Weights of a small multi-label audio tagger.
Model: 5.61M parameters, log mel input, arch wavenet, norm batchnorm, depths [12].
Training: muon at rate 0.017, 2800 steps.
Data: 184686 training examples, 1.0 epochs.
Rows from block 4 of a small multi-label audio tagger, named by matrix and row number. Rows with one number belong to one channel. Each number is 128 + 32 x the weight over its row's rms, rounded and kept within 0 to 255. All counts start at 0. Numbers have three digits each. After the name is the row's rms in percent of the matrix's.
After each channel's rows are labels from the 100 clips, of 14976, where the channel reaches its largest size: "top examples" is what is common among them. Only what is clearly more common there than usual is listed. The data: single notes of musical instruments (NSynth).
# filt: filter width-3 conv, dilation 16 (model.blocks.4.filt.weight, 256x256x3, each kernel summed), inputs 128-255
# gate: gate width-3 conv, dilation 16 (model.blocks.4.gate.weight, 256x256x3, each kernel summed), inputs 128-255
# out: residual pointwise conv (model.blocks.4.out.weight, 256x256x1, transposed), outputs 128-255

filt.217 093:164134119148173135095139134084165049082153128142076100088052150117093107101115160139147113146114137089089114129221110118108096132120136074106149151098088131150132052147124173138126065212096117117161153076099168117153120123139148139179164140150151114153097084169065109141133183127103144160104086120147145201170203121131153092161159162134168085145101125139176089131099104140103107103111
gate.217 082:168161129078141168132110106121112059157139132118119123089170098149102125077142137166161127134072134144211155096203130098081152112159117125139105118081166150140107187095129129124167153132114080129160066213125146089068151090145154159120129152056143105140151104140129171184125172132118118161116111115112161163171110155077065102161111104135130123127156149121162115076162084188105154097104
out.217 121:141179071112127133158148095131087186120162133095126141079112098090090099118120052109101165109085094108125159139146190176156143136131127162165172118142119103162065123123096116109129125166131121063149120117160107145122166149118144142138129169077135207094109132139045123169100111086178113170074158128146088113110066111109156115115077161167098121093104139118190122142076061207158142177149
top examples: guitar; octave 6

filt.92 143:142119119060152165081151129119080172098059151085156145126092123110089097081101142164123148155143070090137084140117099100102160125119115127109071092121113162145098098157096146165091159161088104183102099137109118105063128085188122179172113147104123147116142155129135133144113130114114158094154101103082084111099174099134171154153158206195103116127092173133097145106099128153144110124161
gate.92 147:107211135165140086176162142110165158107132150140140142134164103119143106126173116082129206100151111138152113088130109182105133104136141112095176096133154132133130164143159134087150096108166135125101143149136131124186166150131148133050134114152131127113182133140108148130120122207078110154111159151137137143151155153114158098104127075137152137119157129078158065051113123121120144091107
out.92 105:102143133153150132158114093126216104114166167136154157123119113127167111108111134103074134135129149095177164088093162157196136165165114116047134206081147121126128150111175149090162127147176139124131124104145079116195088144119123128135088094133111165100120125111095111165122165099085125178078096251088160135144136134154103094092094143156146106196156135126115092132125095101136146170113
top examples: pitch class E; mallet

filt.94 121:142135133123121116131105151090063115203084119089138123126131098097141147086119146104144159156151153136128082127131110109163109126148096144092123080181157186131134128135139155162120156104132118123092125173104115128102143170140169158156152127061136128073023138118162143153122201111212131076129166130183116139059170069091181104091156109133115083135087131153086126117134127163135066136119
gate.94 138:126139150101122137173125142106076182177113099200126034106145108159147069104072137133094116092115165133112079140195106193109103125111108108119102088131086092167106122132118113167132159160110120163099096113137084116174173135178115143181099206154148096118090142116128111110161090124122125139195106136081131087109111126091146085122163158179140075105042112118077100103122124137155110062140
out.94 103:085116143086148067120145149101114133194203094067101132136111132144112136100161149140133127147154160132098137157209142144031119150098129170136145088106124101158077128175115138151091087175171146151104096182070210141136166147152059135091146077091132077085110130111112119166161104066193122081133145077204142083134120085138160123125182139110154107112138132135145109093151165131106069112123
top examples: octave 3; pitch class C#; note: C#3

filt.147 127:130159138140142142108168144165155098111162085114133093081195166103104090083074126122130149103144160065118105130117163101126109142038166160168097136132074120154126087152085121138141130202094116154153145129121180148165164176124122123139082173103152119143101132174085105083157109069087115143132127190076136192149063156092186048097188083100174120107143127105099109134119128146128107116151
gate.147 136:122120155106138122133188165120157127174123115114134107106242205107059125082130095128170198088160169115133092106145144135160123131066163190113090133103144108119088118110149124165124131125145091165155113135092153104177105177116111175133158091167108117117115106120079113151136116083120151169165145183121134122133095158088187094084123100173134137091161104079137094070098146122065091148133
out.147 108:079146151111091137066128133108108109126129064159127082154130183140120106142110128115142151087105155117111157170112125124077147128172136150074124125147131104121124096110137094095129140108184099111082154110120091114095146094140165184198089125128114163153181104190173165118117183093135139092111097182080117100128163118150095056169179128168118109064139115124152178123150118141106202108128
top examples: octave 4; mallet; pitch class G#

filt.167 078:119121056100120119151171107085127143131125114124126115169119091115154152169091127124112132127148157154123082061064123127089125062141044144142132153151116146073134163134089164128143137160098060153164163159129131146140128118117105119097157164125136147148150088157236147083096147111143145141108120146149128120118163108128154099136112166113148122160139097067200170167203152151088159171109
gate.167 084:158101127154068150185170094105134158188143117165152103070126158130162149154136111108111073183132123127135107070059150095125123087138120171122167077145159144096115079217080127150077115174163140193096123151141125152091189124128179108196116168106115144119132085111142137103173049084193156130151130150101159158170077122122101138136121130135128149124127110154147124155156138151128118133161
out.167 095:172158200139113156070092140166100115096110154130133117129131050139122189128099113113164094141133182108093159157210143083137168194130166121107154147136178145109144118142153199077110165100133081130087170091120062094102192130164104134139140156115114139133105161099104121176098121161129125120131154153069166164115089177152147041122113112138151136162151114166116142115165163141154211131150
top examples: octave 4; brass

filt.13 130:082157086102208125060126136122171136168074070135124152064059093110122071130132160097185117062117116099103163168076082165150132172140131123119143116128162174123126076176146105102167202148121122163127127110134121134115157075170114162121165164090165119137137119080158149156090130157087145074102084103121113152139108165115125169133137182162109087105087175117159114128127132148130177139142
gate.13 147:113050132166095160155102120120091145115144152098128106135135128134101093152150099226128154069126145210116089155098123114153055142097121156138128158136153106155166130112092118164137079185077153121122132191105147147195114099153129071117096153121114146157119138112040099112170108166160148170186146150168092108179179108168159097089176123156201074111105162104112129095104085103153195155115
out.13 107:132105120170125092139110115116195178139103141115110107125123070147111162082129071083081142101153124155089153097092132044132139137104161084150159087086092149127139117119117157161130149151139097124142108133132082090134146153142172125142107153160145151150137161147138172158113152144065118094154135063131184103107127157120180135117098098162105161172110168128091141161166101200115133204130
top examples: octave 3; pitch class E; note: E3; pitch class: D#

filt.112 084:160127144140144137180154135187137142202135126145144175130167137119093087079170120140130143156089111095163071176142134090099170095204165172118155162207109182092112210088132088170104111172154128099145116125118155069106116139113098163112092153066128163175131158174088122141115134121117109132096121128093132099162130103182105106137178115144117167091198180085163169105205161117160108170154
gate.112 086:125180134148123163093110148137102074099129054143140161163161125105104184155130133190161128102084132088129141164163135143125133150123108133071146111142138195147113143089133130171149111093100139146107173136100106106102152143093159054133128178181151171125122141151131130108125167115057203152099159141128151158050148119161150122124143124182097106104133161159129155171138109126150152147097
out.112 094:140111134098141153138116125124158134108137100088091155140135164148108082158154122143148077085175112113137137065148138162109136180145196168101095074152162144161149147108155145103152156154147185165134151104177147118126140128139204113134086086161182124099124123148250172131137118137093173119145131195161130110138172132162108150085136101138125107143174115095155120133132177172089130132084
top examples: synthetic; octave 5; octave 6; pitch class A#

filt.225 086:207091082127135157140178133161166139118107162109113182178129109108127145108100129199173086179123131115169081138056126138166140114105156142103139132139138134144166141193131125150100149153130162124154142156111122161106125092141124195127131135122023077077141042193114133186170114174157113113146167121124095124131149115148132118135126113142132158133109127126060105169109112088136194177065
gate.225 093:136097189118135094138135107095128142131153126108047114095124167144133072077103136093153119089162147104167113152107100115151148143070168202103130168123112090067152130104117099170146097124114143127091170136142154191136217182113089098183085122164157111148095111158088136138152098127095116059149180132187113191125099150160127136109077115178168144141086130156158177109129166137135084096164
out.225 098:104089121138185128114116143132150074198130185069101072105078145142088168179135091136121180118182137111089157162192167140094192133143125088143131170092101140153099083116133101112141176152110086111166155127096089124137109124113112118118207130093137148175103150129164109099104172190138172123062089162174142158158120108092100115179115169072072149103081133167110131150157162149140118071129
top examples: octave 5; guitar; octave 6

filt.53 098:120111096106154119100104132080115119075138206135114090070143113150121069113131159103141104162151139116169097110126111170094144103134114124120091170110177147124139107125119064131113121117078136114140040047180149114163131090098110162069112097111202130107117149134123069114079160146100149085120088082149145111054121123152145092112145096143100088146121111101119114152154070082142122107040
gate.53 085:150216181168074090151104131152124116119146084139126167156165135090144121179153127103165144086112076116112140117150115113192112113203068093092084103190113186122144185169129127156099186170156162141136154180102139052140108145104162082151152135124142103098084156109133154122106188114122128089084122134186103130153130170131120144121135119067146119148157162100081111162110154149130103195161
out.53 106:125147134145126160124174151110166134124158099112127165145099148096132154150104075109132177111176105106138135107113134129137114070104137113169090108174133096094078146101130201097105102171119076130113185108160095160130149197126071041159126132117101086078097073145207170101137151179126101150113171116086045107132131184149081118124122081090142130094134097081168121101136211164125130218182
top examples: synthetic

filt.79 116:119058156129144158166141094161092148113106129147136098139119114155127117110124137105059105148115079055120109076097104165119162193092155152172179158081107125157124193149106118108138124182120106104104066098149097107123143114175116104120176111128107115146178182082102122038129176165100122143141116119181066139138120075142138082127152129127162132160120114095115105126140138161158162075096
gate.79 118:121080166131071170106124170099077181182138109096163103094153117117133130165130161108109150140099140151201118089139108153130120127131097103123072114137123142143125142126158147182118088149122095148107109160119126086113086125181108085140090151132158053099118047068076154081188112122151158137082131072141127135135173091121088127049106106131080082058067103154100072087143093135135074095092
out.79 097:140127161140155095174131133149157145084119181163108138117124190096196146130096170131132150101149099179163128131167081126103114152148172167145094159127158099124149120191174148104115141108106106078123147119136122140132184112087134160144181139122114119176130133146154142152137127147070058117077208126138138096117103065134128068172155071124131171134150153139089122161072155124060122070079
top examples: pitch class C#; octave 7

filt.125 095:112127195106143111144143126188136136133099113156165091115116125102155165137122185137150115117064114103164071115107030104094141163130148084078123110119133091086188138192062115078113122148113154119096158132117017082111088117142171117138101145139086114103168144106158093149109134135171104102100143165126149139164117124110084126053120148153137090150153185145062213153170091084066113131134
gate.125 094:113074118134082121109140127145112126080117120125129179102126110158147134107095120140107113124150219131167129118124118094100137088097156115118080116114115074162139139120058132151150124084077082125097174123110176145059126119144154104094112159126117155159169154141146119125163088172203106150096165107109084051146101088120126135148156130104150113124147114185079129143131153138125109099143
out.125 096:142144130145149156083107127113164156128121116176160088112115160104141146123177157096155096092169116149146164106128175139114149142114149170114157087091150070153114124086134071149120201107164122158122102105114083116132145127130097103110158151179148136149114113173044148110194076155123129175119124098124097071124110151126102153146153120119131120081170063100115075069117175189142174105166
top examples: synthetic; synth lead

filt.65 094:122101029118089117178136219154131137124123106101146119108108150108091117168116153096109147077164024186113139145104169108130125141185142171129076156165103061094091158125155101134163143099081157100113150130118146106160161109098138103174128098155098106141109171096083163164137117150123174119129112097181103136170159137140163143110131125173173116103155149138133137125163117111124148159193
gate.65 087:187113055095128157085089088121145166191177132110170132133095121133136134143147107119068142155195177103087093127151098159097121138108145196103093144098133121115149122163129117149126067108160088168175100142182129147147114175153177129109165102182119079129129170138220102168063136178145160157123078143127048148128144142116169092119127200108166100131120147140139161140117131149119091157115
out.65 093:106137145174183154155060144142149129084119106162163090113136154083119144130111122148094104096179137146148085143100154111153062134125113169087138114159134126097132144112145174120166146153116160122139113153154146132130124132105140142115065140155081169126188100146140100110116105085146151158141137135076112086125111057091093150163163115160160161186102137114190103086114176158123130127150
top examples: octave 7

filt.240 091:189125096151211068176135115119140122130077153098094164131121132117162187118083184123098144158164151169139082121143168085102109143112161142144168159110157120125109118132134072103119149102113086128141215097128153125094134140136118104134120043103193104199100130114099076133108123109183183082068107153143103152085152106140132127065110192104106129166162098087076153124128107193048110072100
gate.240 079:117153083174095193116082123056065136082149070162124120104124096141139048109131171130140103095185126090111109177177117141161109086086113138147097149129127123161096106149131129126124114123106079134085163080174081164168133148106097124163151097141079163077102076168107096165174091119115109128124124136144150118105135107135082106164043130158184102122089130118153077082118156159141084135146
out.240 115:102129140111056119116154102184186182133175124128159124135113130114155149130151114076165141091127093173129130168080121106079140100153126108102088090137137149175113167076080129097114108110145176103139143134117122171162133090088109136154120150116145061106146096166160142122154122151092102160111109173176054147150052189162107097196144117115111168110124094182154135138152140108182140134195
top examples: synthetic

filt.139 092:074116194115111134146132123160111149184124135118136172098125149141122151145127163125118125152091139096172142107117089075130110105117193143155161110123108165128077172104120114134089116121123148161125184156173073110160155041076131076143123110159169115091144150112060143125191124135105111177146073144108116119134131138138126101110196057150156098065112105155125099146127115150173162075094
gate.139 093:108074161138108139140178162141160173131129056127114148134142070075153150121130161122162136156132191129114111097132141052088109059105103061147114154108152130140109136099127090158153078124146106123123181100116103085159119134131075096130144143153125071087150130140080088144101139249096130138141116136141109116148109118180100133087182131057100151144136114115032124111136098097132057104130
out.139 108:172116079168178112138093097072113171100062101187141094150155106083152153164158156141109149138176138077132103141126120120148141088144112159155152143125143076128151109178168110119154149113121146125133160146102161169154172209174163148073140152156134140183123149083116125032135133133119129103096134118098110114142130124109144119136096203160145126194109150146110139100133159126166154162131
top examples: octave 4; pitch class F#; instrument family: organ; note: F#4

filt.228 096:185171206113159113095089136148139140097126150104186154156144166127108161148057131125127089116199081136130118094096149130137144168172118108099189152133164163188132158118075147143101135089137141091161184115136140102111158081124144126088101171118092106117102143118100167254156091124099126117185066135113119160071149174159119155194127110136117108119137087111130131064147131055127125093115
gate.228 108:123152109155126127093109160132144146142143120105156053113167151134142085127154170131102105188114141108160140088170146132141153139151064148070190168137121160128142169127106209065184165104114135161112135092112161143090126146154150142122185127058152128149082123097146107124170184139106136141143181119172122154117136059097150170170133120148128125161087111067132147140071122098135086159040
out.228 100:164056108110154111164146140128136137121143111162042135131160200148149158083160139132128169232128165139121142169136180154106137218083096122147157141154135110157119164160129185082098063162137100141136063173181125130101146190053100119105147161151143143122136111087165123082105080103126112086133126145068124106129120174154122168134148120157138126093145130108168149127121145180140159092163
top examples: octave 4; electronic; organ

filt.201 093:135184122124169147158195145161129151117175133084073123161125155118158132148177134137127170131131074083086117152108084106103128180149091150135203175106093123104126146135080098120152179131196145161095122164112086097161167179116111090153129105125214171137193149140131101168216081112072125072127144149116095170130100106178094161108068105124136117106132139150084136089126153162092092135116
gate.201 089:122149135137148092176122108094176128139137188177176115179085119148147105111179114151124143086083148158137164140118135164128168116100145133171094143152129106176156160114111155112130105106171130106136121106123159170148142114154116108117128086129164147168158131125111135040182124122133148185172111119138109136111109151117169120117150155174158114140114092028154076140057106082130147103090
out.201 099:059071134146097092148049095134152126126122166105136147138142103154171101087145140117131100134139107131112090125145136090147160147116223134132121143173144158119191110112115149154131166090147097172128140129139104158127105124172127090159113099092130099176150102094136175109157068085136146207137164053107119112129179121122140108137132157130170131097109166143127130131193136080171099146151
top examples: guitar; octave 7

filt.60 074:203150093169106125140149061117173119107106103137135145130097104186146105155127191056135144100088105165094138137122121116133132175191088078102096132153183098145132169118048092173126213081116151133086132139101140109106050130150107188148139131173110140051134134146106126133156137117137111089175147140097161126132122159132135145115212144111134125111127147211089188165118136107200112133123
gate.60 096:156170108102143157115067119139049127138186122098113097118142114121104113109117153116167145106130167134160119158153151135075143148110095101098115145105098157184132070137154153119138052143100069139159144177124156148126182087134138101177140078129132160101130173159156136173169140113133139166096146125136157110108162084124097138136092082101136106111125158106159179138141146124030133111107
out.60 105:141118187092105113158161163188131102116104146128125110128141106145093182139100169102168087159070182140146100092050110066146170116113142111136119141100093087134151111127146143145150106117133082082119100129090086158152150171147112119127126164101149155151126087117185107178112047079159159119160181148129108103166109079130113113135112112098107155174158121136110213142192173130103092136206
top examples: guitar

filt.212 118:127124154126146123157147134106148078144072119100109143126119090124143154128106170166196082153075157107141091107195184063155097139065150185108081104117134147140182088096163073150120069176143131154120107166132125126098175131116090092172129148105176140117118111133144105145090140151114142103131182132106122195083094143160066137165137076125130114096071124111084128134087082117198158073149
gate.212 121:118123139106094126122150142103133112168114116169103133106140099147104114125117183162181119159085202103125051146088115096133114124090152179124117082140181168179132126135144128098120110172114148164132133146137121137108143111148157099183130185104097177105118156174135138164110159115170081124144096141143110161148167096105073107174150094119155086141089143071138155136073070129127131075093
out.212 109:124125102130132150107076073159117143176137100160157048144154064142097086143102123112117179118111116182108180118091048154118129082154098138189122186117103073131133149148155165095140116121156110124124142125136105127125086163192110160100121168163112104134145113040130117141140093115153135155147138091223132161151149126088106190081153165064166124168151156108142091142205108128100179099147
top examples: pitch class C#; octave 5; note: C#5

filt.20 092:171093172132156096130082106053121148102208087189175129069105122152109099152134074116141126184097159126134129147146222109122132140077136186123159146093127095051151127137162140087184112136145135113135062138146117101125190120117088140162145102121161156126188113107178095194106136098165119131097125180123111139158157114111135152178158119076080141112106114205145133062122111146133091090126
gate.20 091:103105146084136113114134061091132177114133065102140125140179106132143066170104122139129154164155141042152144146207110125089089131171129112112067111121069118125181116108099130115125082189153177159067149135150115158136113081154118138123153168165063069132173098094153107114110107056139147095152085127090113148139161078140095118144131153082200095171079150114092123136145120102104115075100
out.20 103:167190123145158089111132165171149134129123099170089161159112149126077139113074139180097148065096099116105116112131094103158132108088132152128121136117111153186133136105132183107109118145156143157158157089076087141140152131146186158155104140141106122144087144168093146176134119112158121102084158110090126177110097116091100086174117116096155185140102161100211172096185136093117066142118
top examples: octave 5

filt.251 100:152106063147089134050183151153086115121125112136120128091080144120167072075173150072119102107130115150157111071134142165116129136109079178131151069093151096112110171113228150131099115157131150148089107109136116105150115103136112116080180128076171186152056086111142107144109124097110151108112133090132059166184112094130129118129102158150177082140128121141121117167064183175083093160141
gate.251 105:110111117127095101086154114131049119120161134087111141144155144120126111165103163043153092099145167123113163097122092106137135142135152076156132136110146143147089133101164140148101072075098116139148219124127126133159124223107175141122132086115157163099166060137109146173159131157120117144176110159109098129141130134110092177105179142143113081075084141162106087108120097082095175075140
out.251 088:155142125166158117110044115118101158091112139188158100105157188043113086100130103130136108223158085145229132151141127128130118136100167137128157152132085110096109126157067184163140118176123065121139109172123140110130142146132172161148112134149092133129121139185167132192084137117060119139104121181140137073073134134192132108174104111128138097100117124124114146102103053163126113106116
top examples: octave 6

filt.39 093:121107135124183191113167126128140209141135118121128087120181132116133101137135131088123156176131181133154124092124203182126087128097102151151161122176153140182175069160202099157094114210091103152140146095094091156116111164117144113108135123103159122127125145150150124112125144111083135085148142122168142128062162094124110163184151125089168126140094083055174061132162071143133148076120
gate.39 092:093101088141116130146212139116147140113092157117147167098119107112119132113177144160130180153104136173166093096153171179221146181128092138108191152087097161103159087114145075144162138172140088119093102150144117138080119171138113108081137125065148123078094081107143147165150141103091170070182189193160137203058137147145177184178059148117155133149108116131117119126099099142161128105141
out.39 120:138087065131072105160103135103091123177146144129120158109124162113071116114119103130079128093077097126126187169175136067124075124100134088127153098063112168149094148144117154154170083181147125089150107193109194093108123086121129171152091145130154161063082032103101140075142163098140144112129132192132144172179128097142190102135118101164108114098099141152159080108072138163086135123070
top examples: synthetic; octave 7

filt.178 083:140116071127106110150133134090164065088111163096099071120177070138123156163133114150155146106125080126177142199103182124131068145122212145117120122162118125106097142133144128080169119065104139102148181075172070059099129186121097151098127124156108140139131176130096078125089102107098126102088106076128141077061146125101153160122165120148127074137123087125120109156251141116144155141129
gate.178 080:138145139148174102157136113127101172142161154137151143154063134139115142182090136100088160098155107117139192113140136158091122175116077147077127131094155130111182079133134126128133147136110103199143107085125131124132145119122164198108106111143131121140178115130114111119184115167129150082133133144130120149054182105115038174095105085133156051147129105156140161097113111136097123111112
out.178 102:106127184095134111092150221144108144183128142151075166117133139139154128104075098154156173099181162173133143113085091146172150089097125133111082140142120110107163134124161112142126144107104166064112138144179156182160091084156156153139172159124110090113127158132122135121113138126131103128164174068087126163120106146132155142168165133149144107162215082122109093108109132183148153107187
top examples: guitar; pitch class B

filt.186 097:126108131096093146126160135133107125150146100132144160122122105161141141113157123142067177078165098170139144154149108155124131114154198111128183144115095122146094079154149182146168155108120131155148132164109172105194033130117120109160145146150206086147108082158051142163191119158131126155100146157175138160134109099120099134135142124099098154133147113131125094109155151117148081111081
gate.186 089:090036158105116172106143139112159093163098120125203181184126099157136119089164138159135131202090165117155116053126177104174136114108227074120177129124149074189115112128170105127142152133097158112136139158134144155102120172126088061147100103118162152135094129143075115109135077153124188069129151117112106084144104133158103159166114121069158112126094101135081066149120099173194177130127
out.186 112:103089058151147130149090098097144106078165177116080123120118181125131117086086183127139094163152115087155164069155118134101051140154094181100106141148145136135118154116172122122075060157047123086157115158121131142088161120167075164124132123184083175139118108151125120127091173124084072151125070132126142129190125123117163091155107132111142149106130149179149109170128147120136083179142
top examples: octave 5; pitch class D; note: D5

filt.27 096:081124157128059121142151103157119137174127115082217137131135111175133176157147157131147086130141140164121134140143038043194131117137148104127083135094155191113107137138134198093113123096118110135065162061110120110146073109140090064174120115163132110149141167109116103154121170197124102106205141111156141090136149097120110136137103179113094109130168109148143117126192158138163135113151
gate.27 102:103111103150116128092128180127094130120104149076106093115117178156126074139162182135089108119134138147142113139111237093097146147177134207090142088075156081122076115127124100134096180140117128096146157160135087154154109143196148094142074102072168108140145076191084152092084213108163125170124164098176083160111145135146129124176156118141144088106132097148191128159105110156114095116110
out.27 089:145131111118149050175120091112159127105165060150130123106112152109069166141132135093126148102099107158171116114133150207096067115125169116119122142109148145119130117124020138133154137180136175217095080060134087114125120156095149137121060092144091195137175099125134181110142070120153130093150154128056114141091121147154157103123159107105124148086176087100133155160132104155147097189096
top examples: octave 5; pitch class C; note: C5

filt.153 100:135116110146163178122062135123157118165137134135172051148111169177113179108136112096078193129115145136110143149177128134090108164108095133110108164116148121120123105171098149101101106111147053140186071085129097113114127091130143152139087157164171064170116121088147149121139121105104138128133130157107129138126213123144167145113120096122113120117139149155130136159164133123152163109158
gate.153 106:099118072116109182082143158105099117113110121070146149129079109123130144101168147100067156117105155123102134145115136117092112100128091088087098115139161198162105136066134117121078065105124086153106179163113121109167107129075114113137123160106128074115114093184101110174108158214128109132059111172127096130110104137113158091079166123143055102148111177101122091125118109097118038112190
out.153 117:162176138129127105141114134054161179143073131069129077129146125184125146150084123165148128191112156102115162177128149162111123177130126120137206146141133087115128097152137160110066143190143154190130132121151159121147160135160080089136136146085136163149109142141162114088113116125146106120126053161133128121109195148161099063102096141126122134100062169086147129081135062111107151152137
top examples: octave 7

filt.224 104:168112160133134114149122093132162090111149136175139114139145176088066132088113130100103100115122067031109189171135143164106157085107164112172170178084162120115058131122138104155138114102136097077153117082128141094176150118157130087048107052098116183175158141146121149114093115148152134137121145158150136150190133118134078162110099078137154149079172095087093095164086136138136184165102
gate.224 109:076095176123097145089117201065075067112131133129102135135109058142159124122105172158141111099154134127153140121138103098104145138052126077075069082165161099159174103109089107194151164129097175146066121080112109093128127176073129160112115130126093121130082158126108120172074117124156133117179086051139103116113061143134117121091180202170104097073121144138111109109152132117137081091150
out.224 099:112087142082107129195187084128145156138089237164079181181122153179133111139127096132112163103113121142109120090126082098151160118113154120107078160153163090129145125122093135062127114164151105120133141189118105123139090124162187093124063124143125082145122178136147077154179165134134089210085132218174115098150163147135166106090086135140131125122137093176135108100055138084122083083157
top examples: pitch class C#; octave 3; note: C#3

filt.83 082:137152104157184134122104172179115163071112101183143107129076124104179206194138149157157150161207133101107139160120125100176128128099098107116161143111181178121125162098130076124157172108196102133112129120076075060149134158120168140135169119169093143091100152159130071153112126094106136170140114115094201104099071130160142160155099122158130179113144113131147176096127161136124131089060
gate.83 091:094166135147096230127114114074098083125162093092080123148167152140104124151114076219153156070151110157122125143161160141126140120149060099088111159255099145077104135092163184114120116087101167150126217105144118159108155080151102152219109119123091110082065176128081185135161119181145143119125115105126118166105127168110120154113102086110164104092095057079147164098117134108176138129143
out.83 106:120118160146156128157084159179157153106070157016107108132152180149107128102145148132079154129117155119140063114138101125118148157181189156132069155086118121104137122120141121169152097125138154100100101192131112151084089104168115145149107139136122135083158073100140115121074153084107126184135105182145116143162118169126121134149136122099158078151177097180095063065089112081090117125188
top examples: octave 3

filt.86 164:105165130112186048108166124107141136128143136158172137108027137119140196169124121139082138160101123067109143147246141175199122175115138147112107094176083090155154132133112129159065146167123128112114171160112148165109089083112071114129141103122135117173132131086123113092129154029112115083120103102162134153101125090152128150102145023019127119127129127138115162151119139163125130138130
gate.86 137:181093121192171114135108107091083160123089208170091109097062098168106179157105118143096133093146150188133062129096086123146125131072167136118124132158162098128130125100095093167157103147102101112083185119138193100175132109143120160151103136118132166097081134160044108131179070090148120162163121171151097088120136112121111084152120184138143124142124078141106141076122124173139094086145
out.86 112:169104128122137097198127139119098163121175095157174080150034070158148204063113156110169137124133145157113135102146144119169094181123143137133096076205133098156108082101137163146093153157130113067106109123109162183117073138147111114166173118127142145077142078049108113097164120073121129139136085122203141139108108123099139082093148105041118115108092148159125110155087139135165175154146
top examples: pitch class E; octave 5; note: E5

filt.24 105:128130114097125126121111104097160135093104155095153131114106105153132124117108153117119120136128159150145131030156082133137123137116064049144149167134115201114180125110119118122127097134132156083170163112115169150128077169114139049139098149101082138045177106154202110167146093176123086134123162158149095091088139143150144170151121130125144196163095149099099139123059138130095130140091
gate.24 098:080134184184121130103157147124131121188114131098149112157104136173113118137125094133121139062128143094101170106117112112117164098171102057108162121176148110111098182087096095134126149053102154157150155131077120111182112128111121125143101128182162103096206167119074164139137140162145110108115118141149139063189103142099130144152184114147160098098110145128104090113119149123133173154138
out.24 107:100082165122186152133156093151176067123109139090086117126107080110137139140124104090124108155110157088157107125080134131167167120111056157141142177178122118084120096143174145110100107158151112118113134097160189177171148149122110132106161092127135136133108137133079102155093123076164184138122075045125078140101180111158110129170102150141147109146166118135094091151156092149147138160132
top examples: pitch class C#

filt.67 087:113161157073143105135143139129191144110166153151100130104105099181169098150155146120111134162201133139135144087114158164139154143146147107090106106152100156141157181103128128139160131125150123114160129176138151093160132152195110115139110077154093096153134122159160122133118091096173124156163130090141058116061140127107141134131132104115151094115094138162062136108157105117080119102100
gate.67 079:132162137078169126100135107097132188105142092124112177118196108109135160119090114182114092139129102089178127075102123139146093162176157106121196146159176108161110131147128105104155121149166100155120127153158123114119203154166091194172168151112064181115097149131068084100122142185125085122132114150167098139141096119076082116153132134064110167104135147076093147069102190074143133130145
out.67 097:142145069110158164138102137118139213112090124131156175165136153116137080128149103151096140114085156080142169112139175108125131104129112165155104152139109067128149130179177108087153152133078141103087135141116118135096132131128154125155192123100098145131103122119062103113141150163124075117121154076106155123138116161117114110124152188140125130175133106130149091105112174104189106126115
top examples: octave 5

filt.100 103:222103156148120191099173126067102093124125124127122187194160142110111120155082128120209126128144107118117122086126065049115109142120176046116066100110112167164164132137099147142113117147156129132124111149152090136160112118143145138128110072178159141036123142156110135155116153093136113112115112165110134127102185169140090118094172123142133123131150132162127179153148101142150110149179
gate.100 111:104082141153128118145150168178077119113128125125105171073215118130089133045147156142046130118123148097169127138134078106081181142113146122101119061118144104110096179108128088172117062103132144150146168163093099165138059160101136120096137058160117138199116164109039128103124169136113171179144187133148108179054110147137173118080138097122127159150105128115125088120100134122114141115120
out.100 094:181151154162188117079084073187117072201149106165163147146069151123132125163150135146064107075087153104125140090104122131064200179152108183157125100095076152122115115128125103164084190136128124113098098143171109085119100155097082097062168142148162105127158131156114170091081128135163148156071213114142133139113137065131101112154135123137076141171181188124125180179155145142118118090164
top examples: octave 3; pitch class E

filt.241 087:082150107146126184081053142110151136133133149144130169120091150162130138148125085118105169085113103118138096108112130116166130132140216131146132054115124132084146100099076111166114171090139114158125121139098098169127118141100149108117104096148100187076164134143116188143150157064119135063071146125103162175123141150142066157173123118173158058082177110168127097173121128152178147121149
gate.241 090:076108178134129146127118097120108108178106068158094120139149124123127149228105080163104105122097134085080194163150096150167078109098176156111125141131103110134080084174070072131141163148123156120132147167114125096184156095147113111135118080133091123132068184150086137115147101133116146182174145139132072144110142133122159163223141117083152132118138154158100132093106143149193181155146
out.241 091:156100141108145094166158094167066128172127092105162158114103113117140067143150154169164113081128148199077101118107093120084188143123146131120127141087164143142125145100154096088127010160128138162184119122085118074116116116095113109096116099126148091146128103112120111138128131087133120091127177125095150168092109193089131141149141082116148109144156112102202144194157110176127114091145
top examples: octave 4; pitch class F#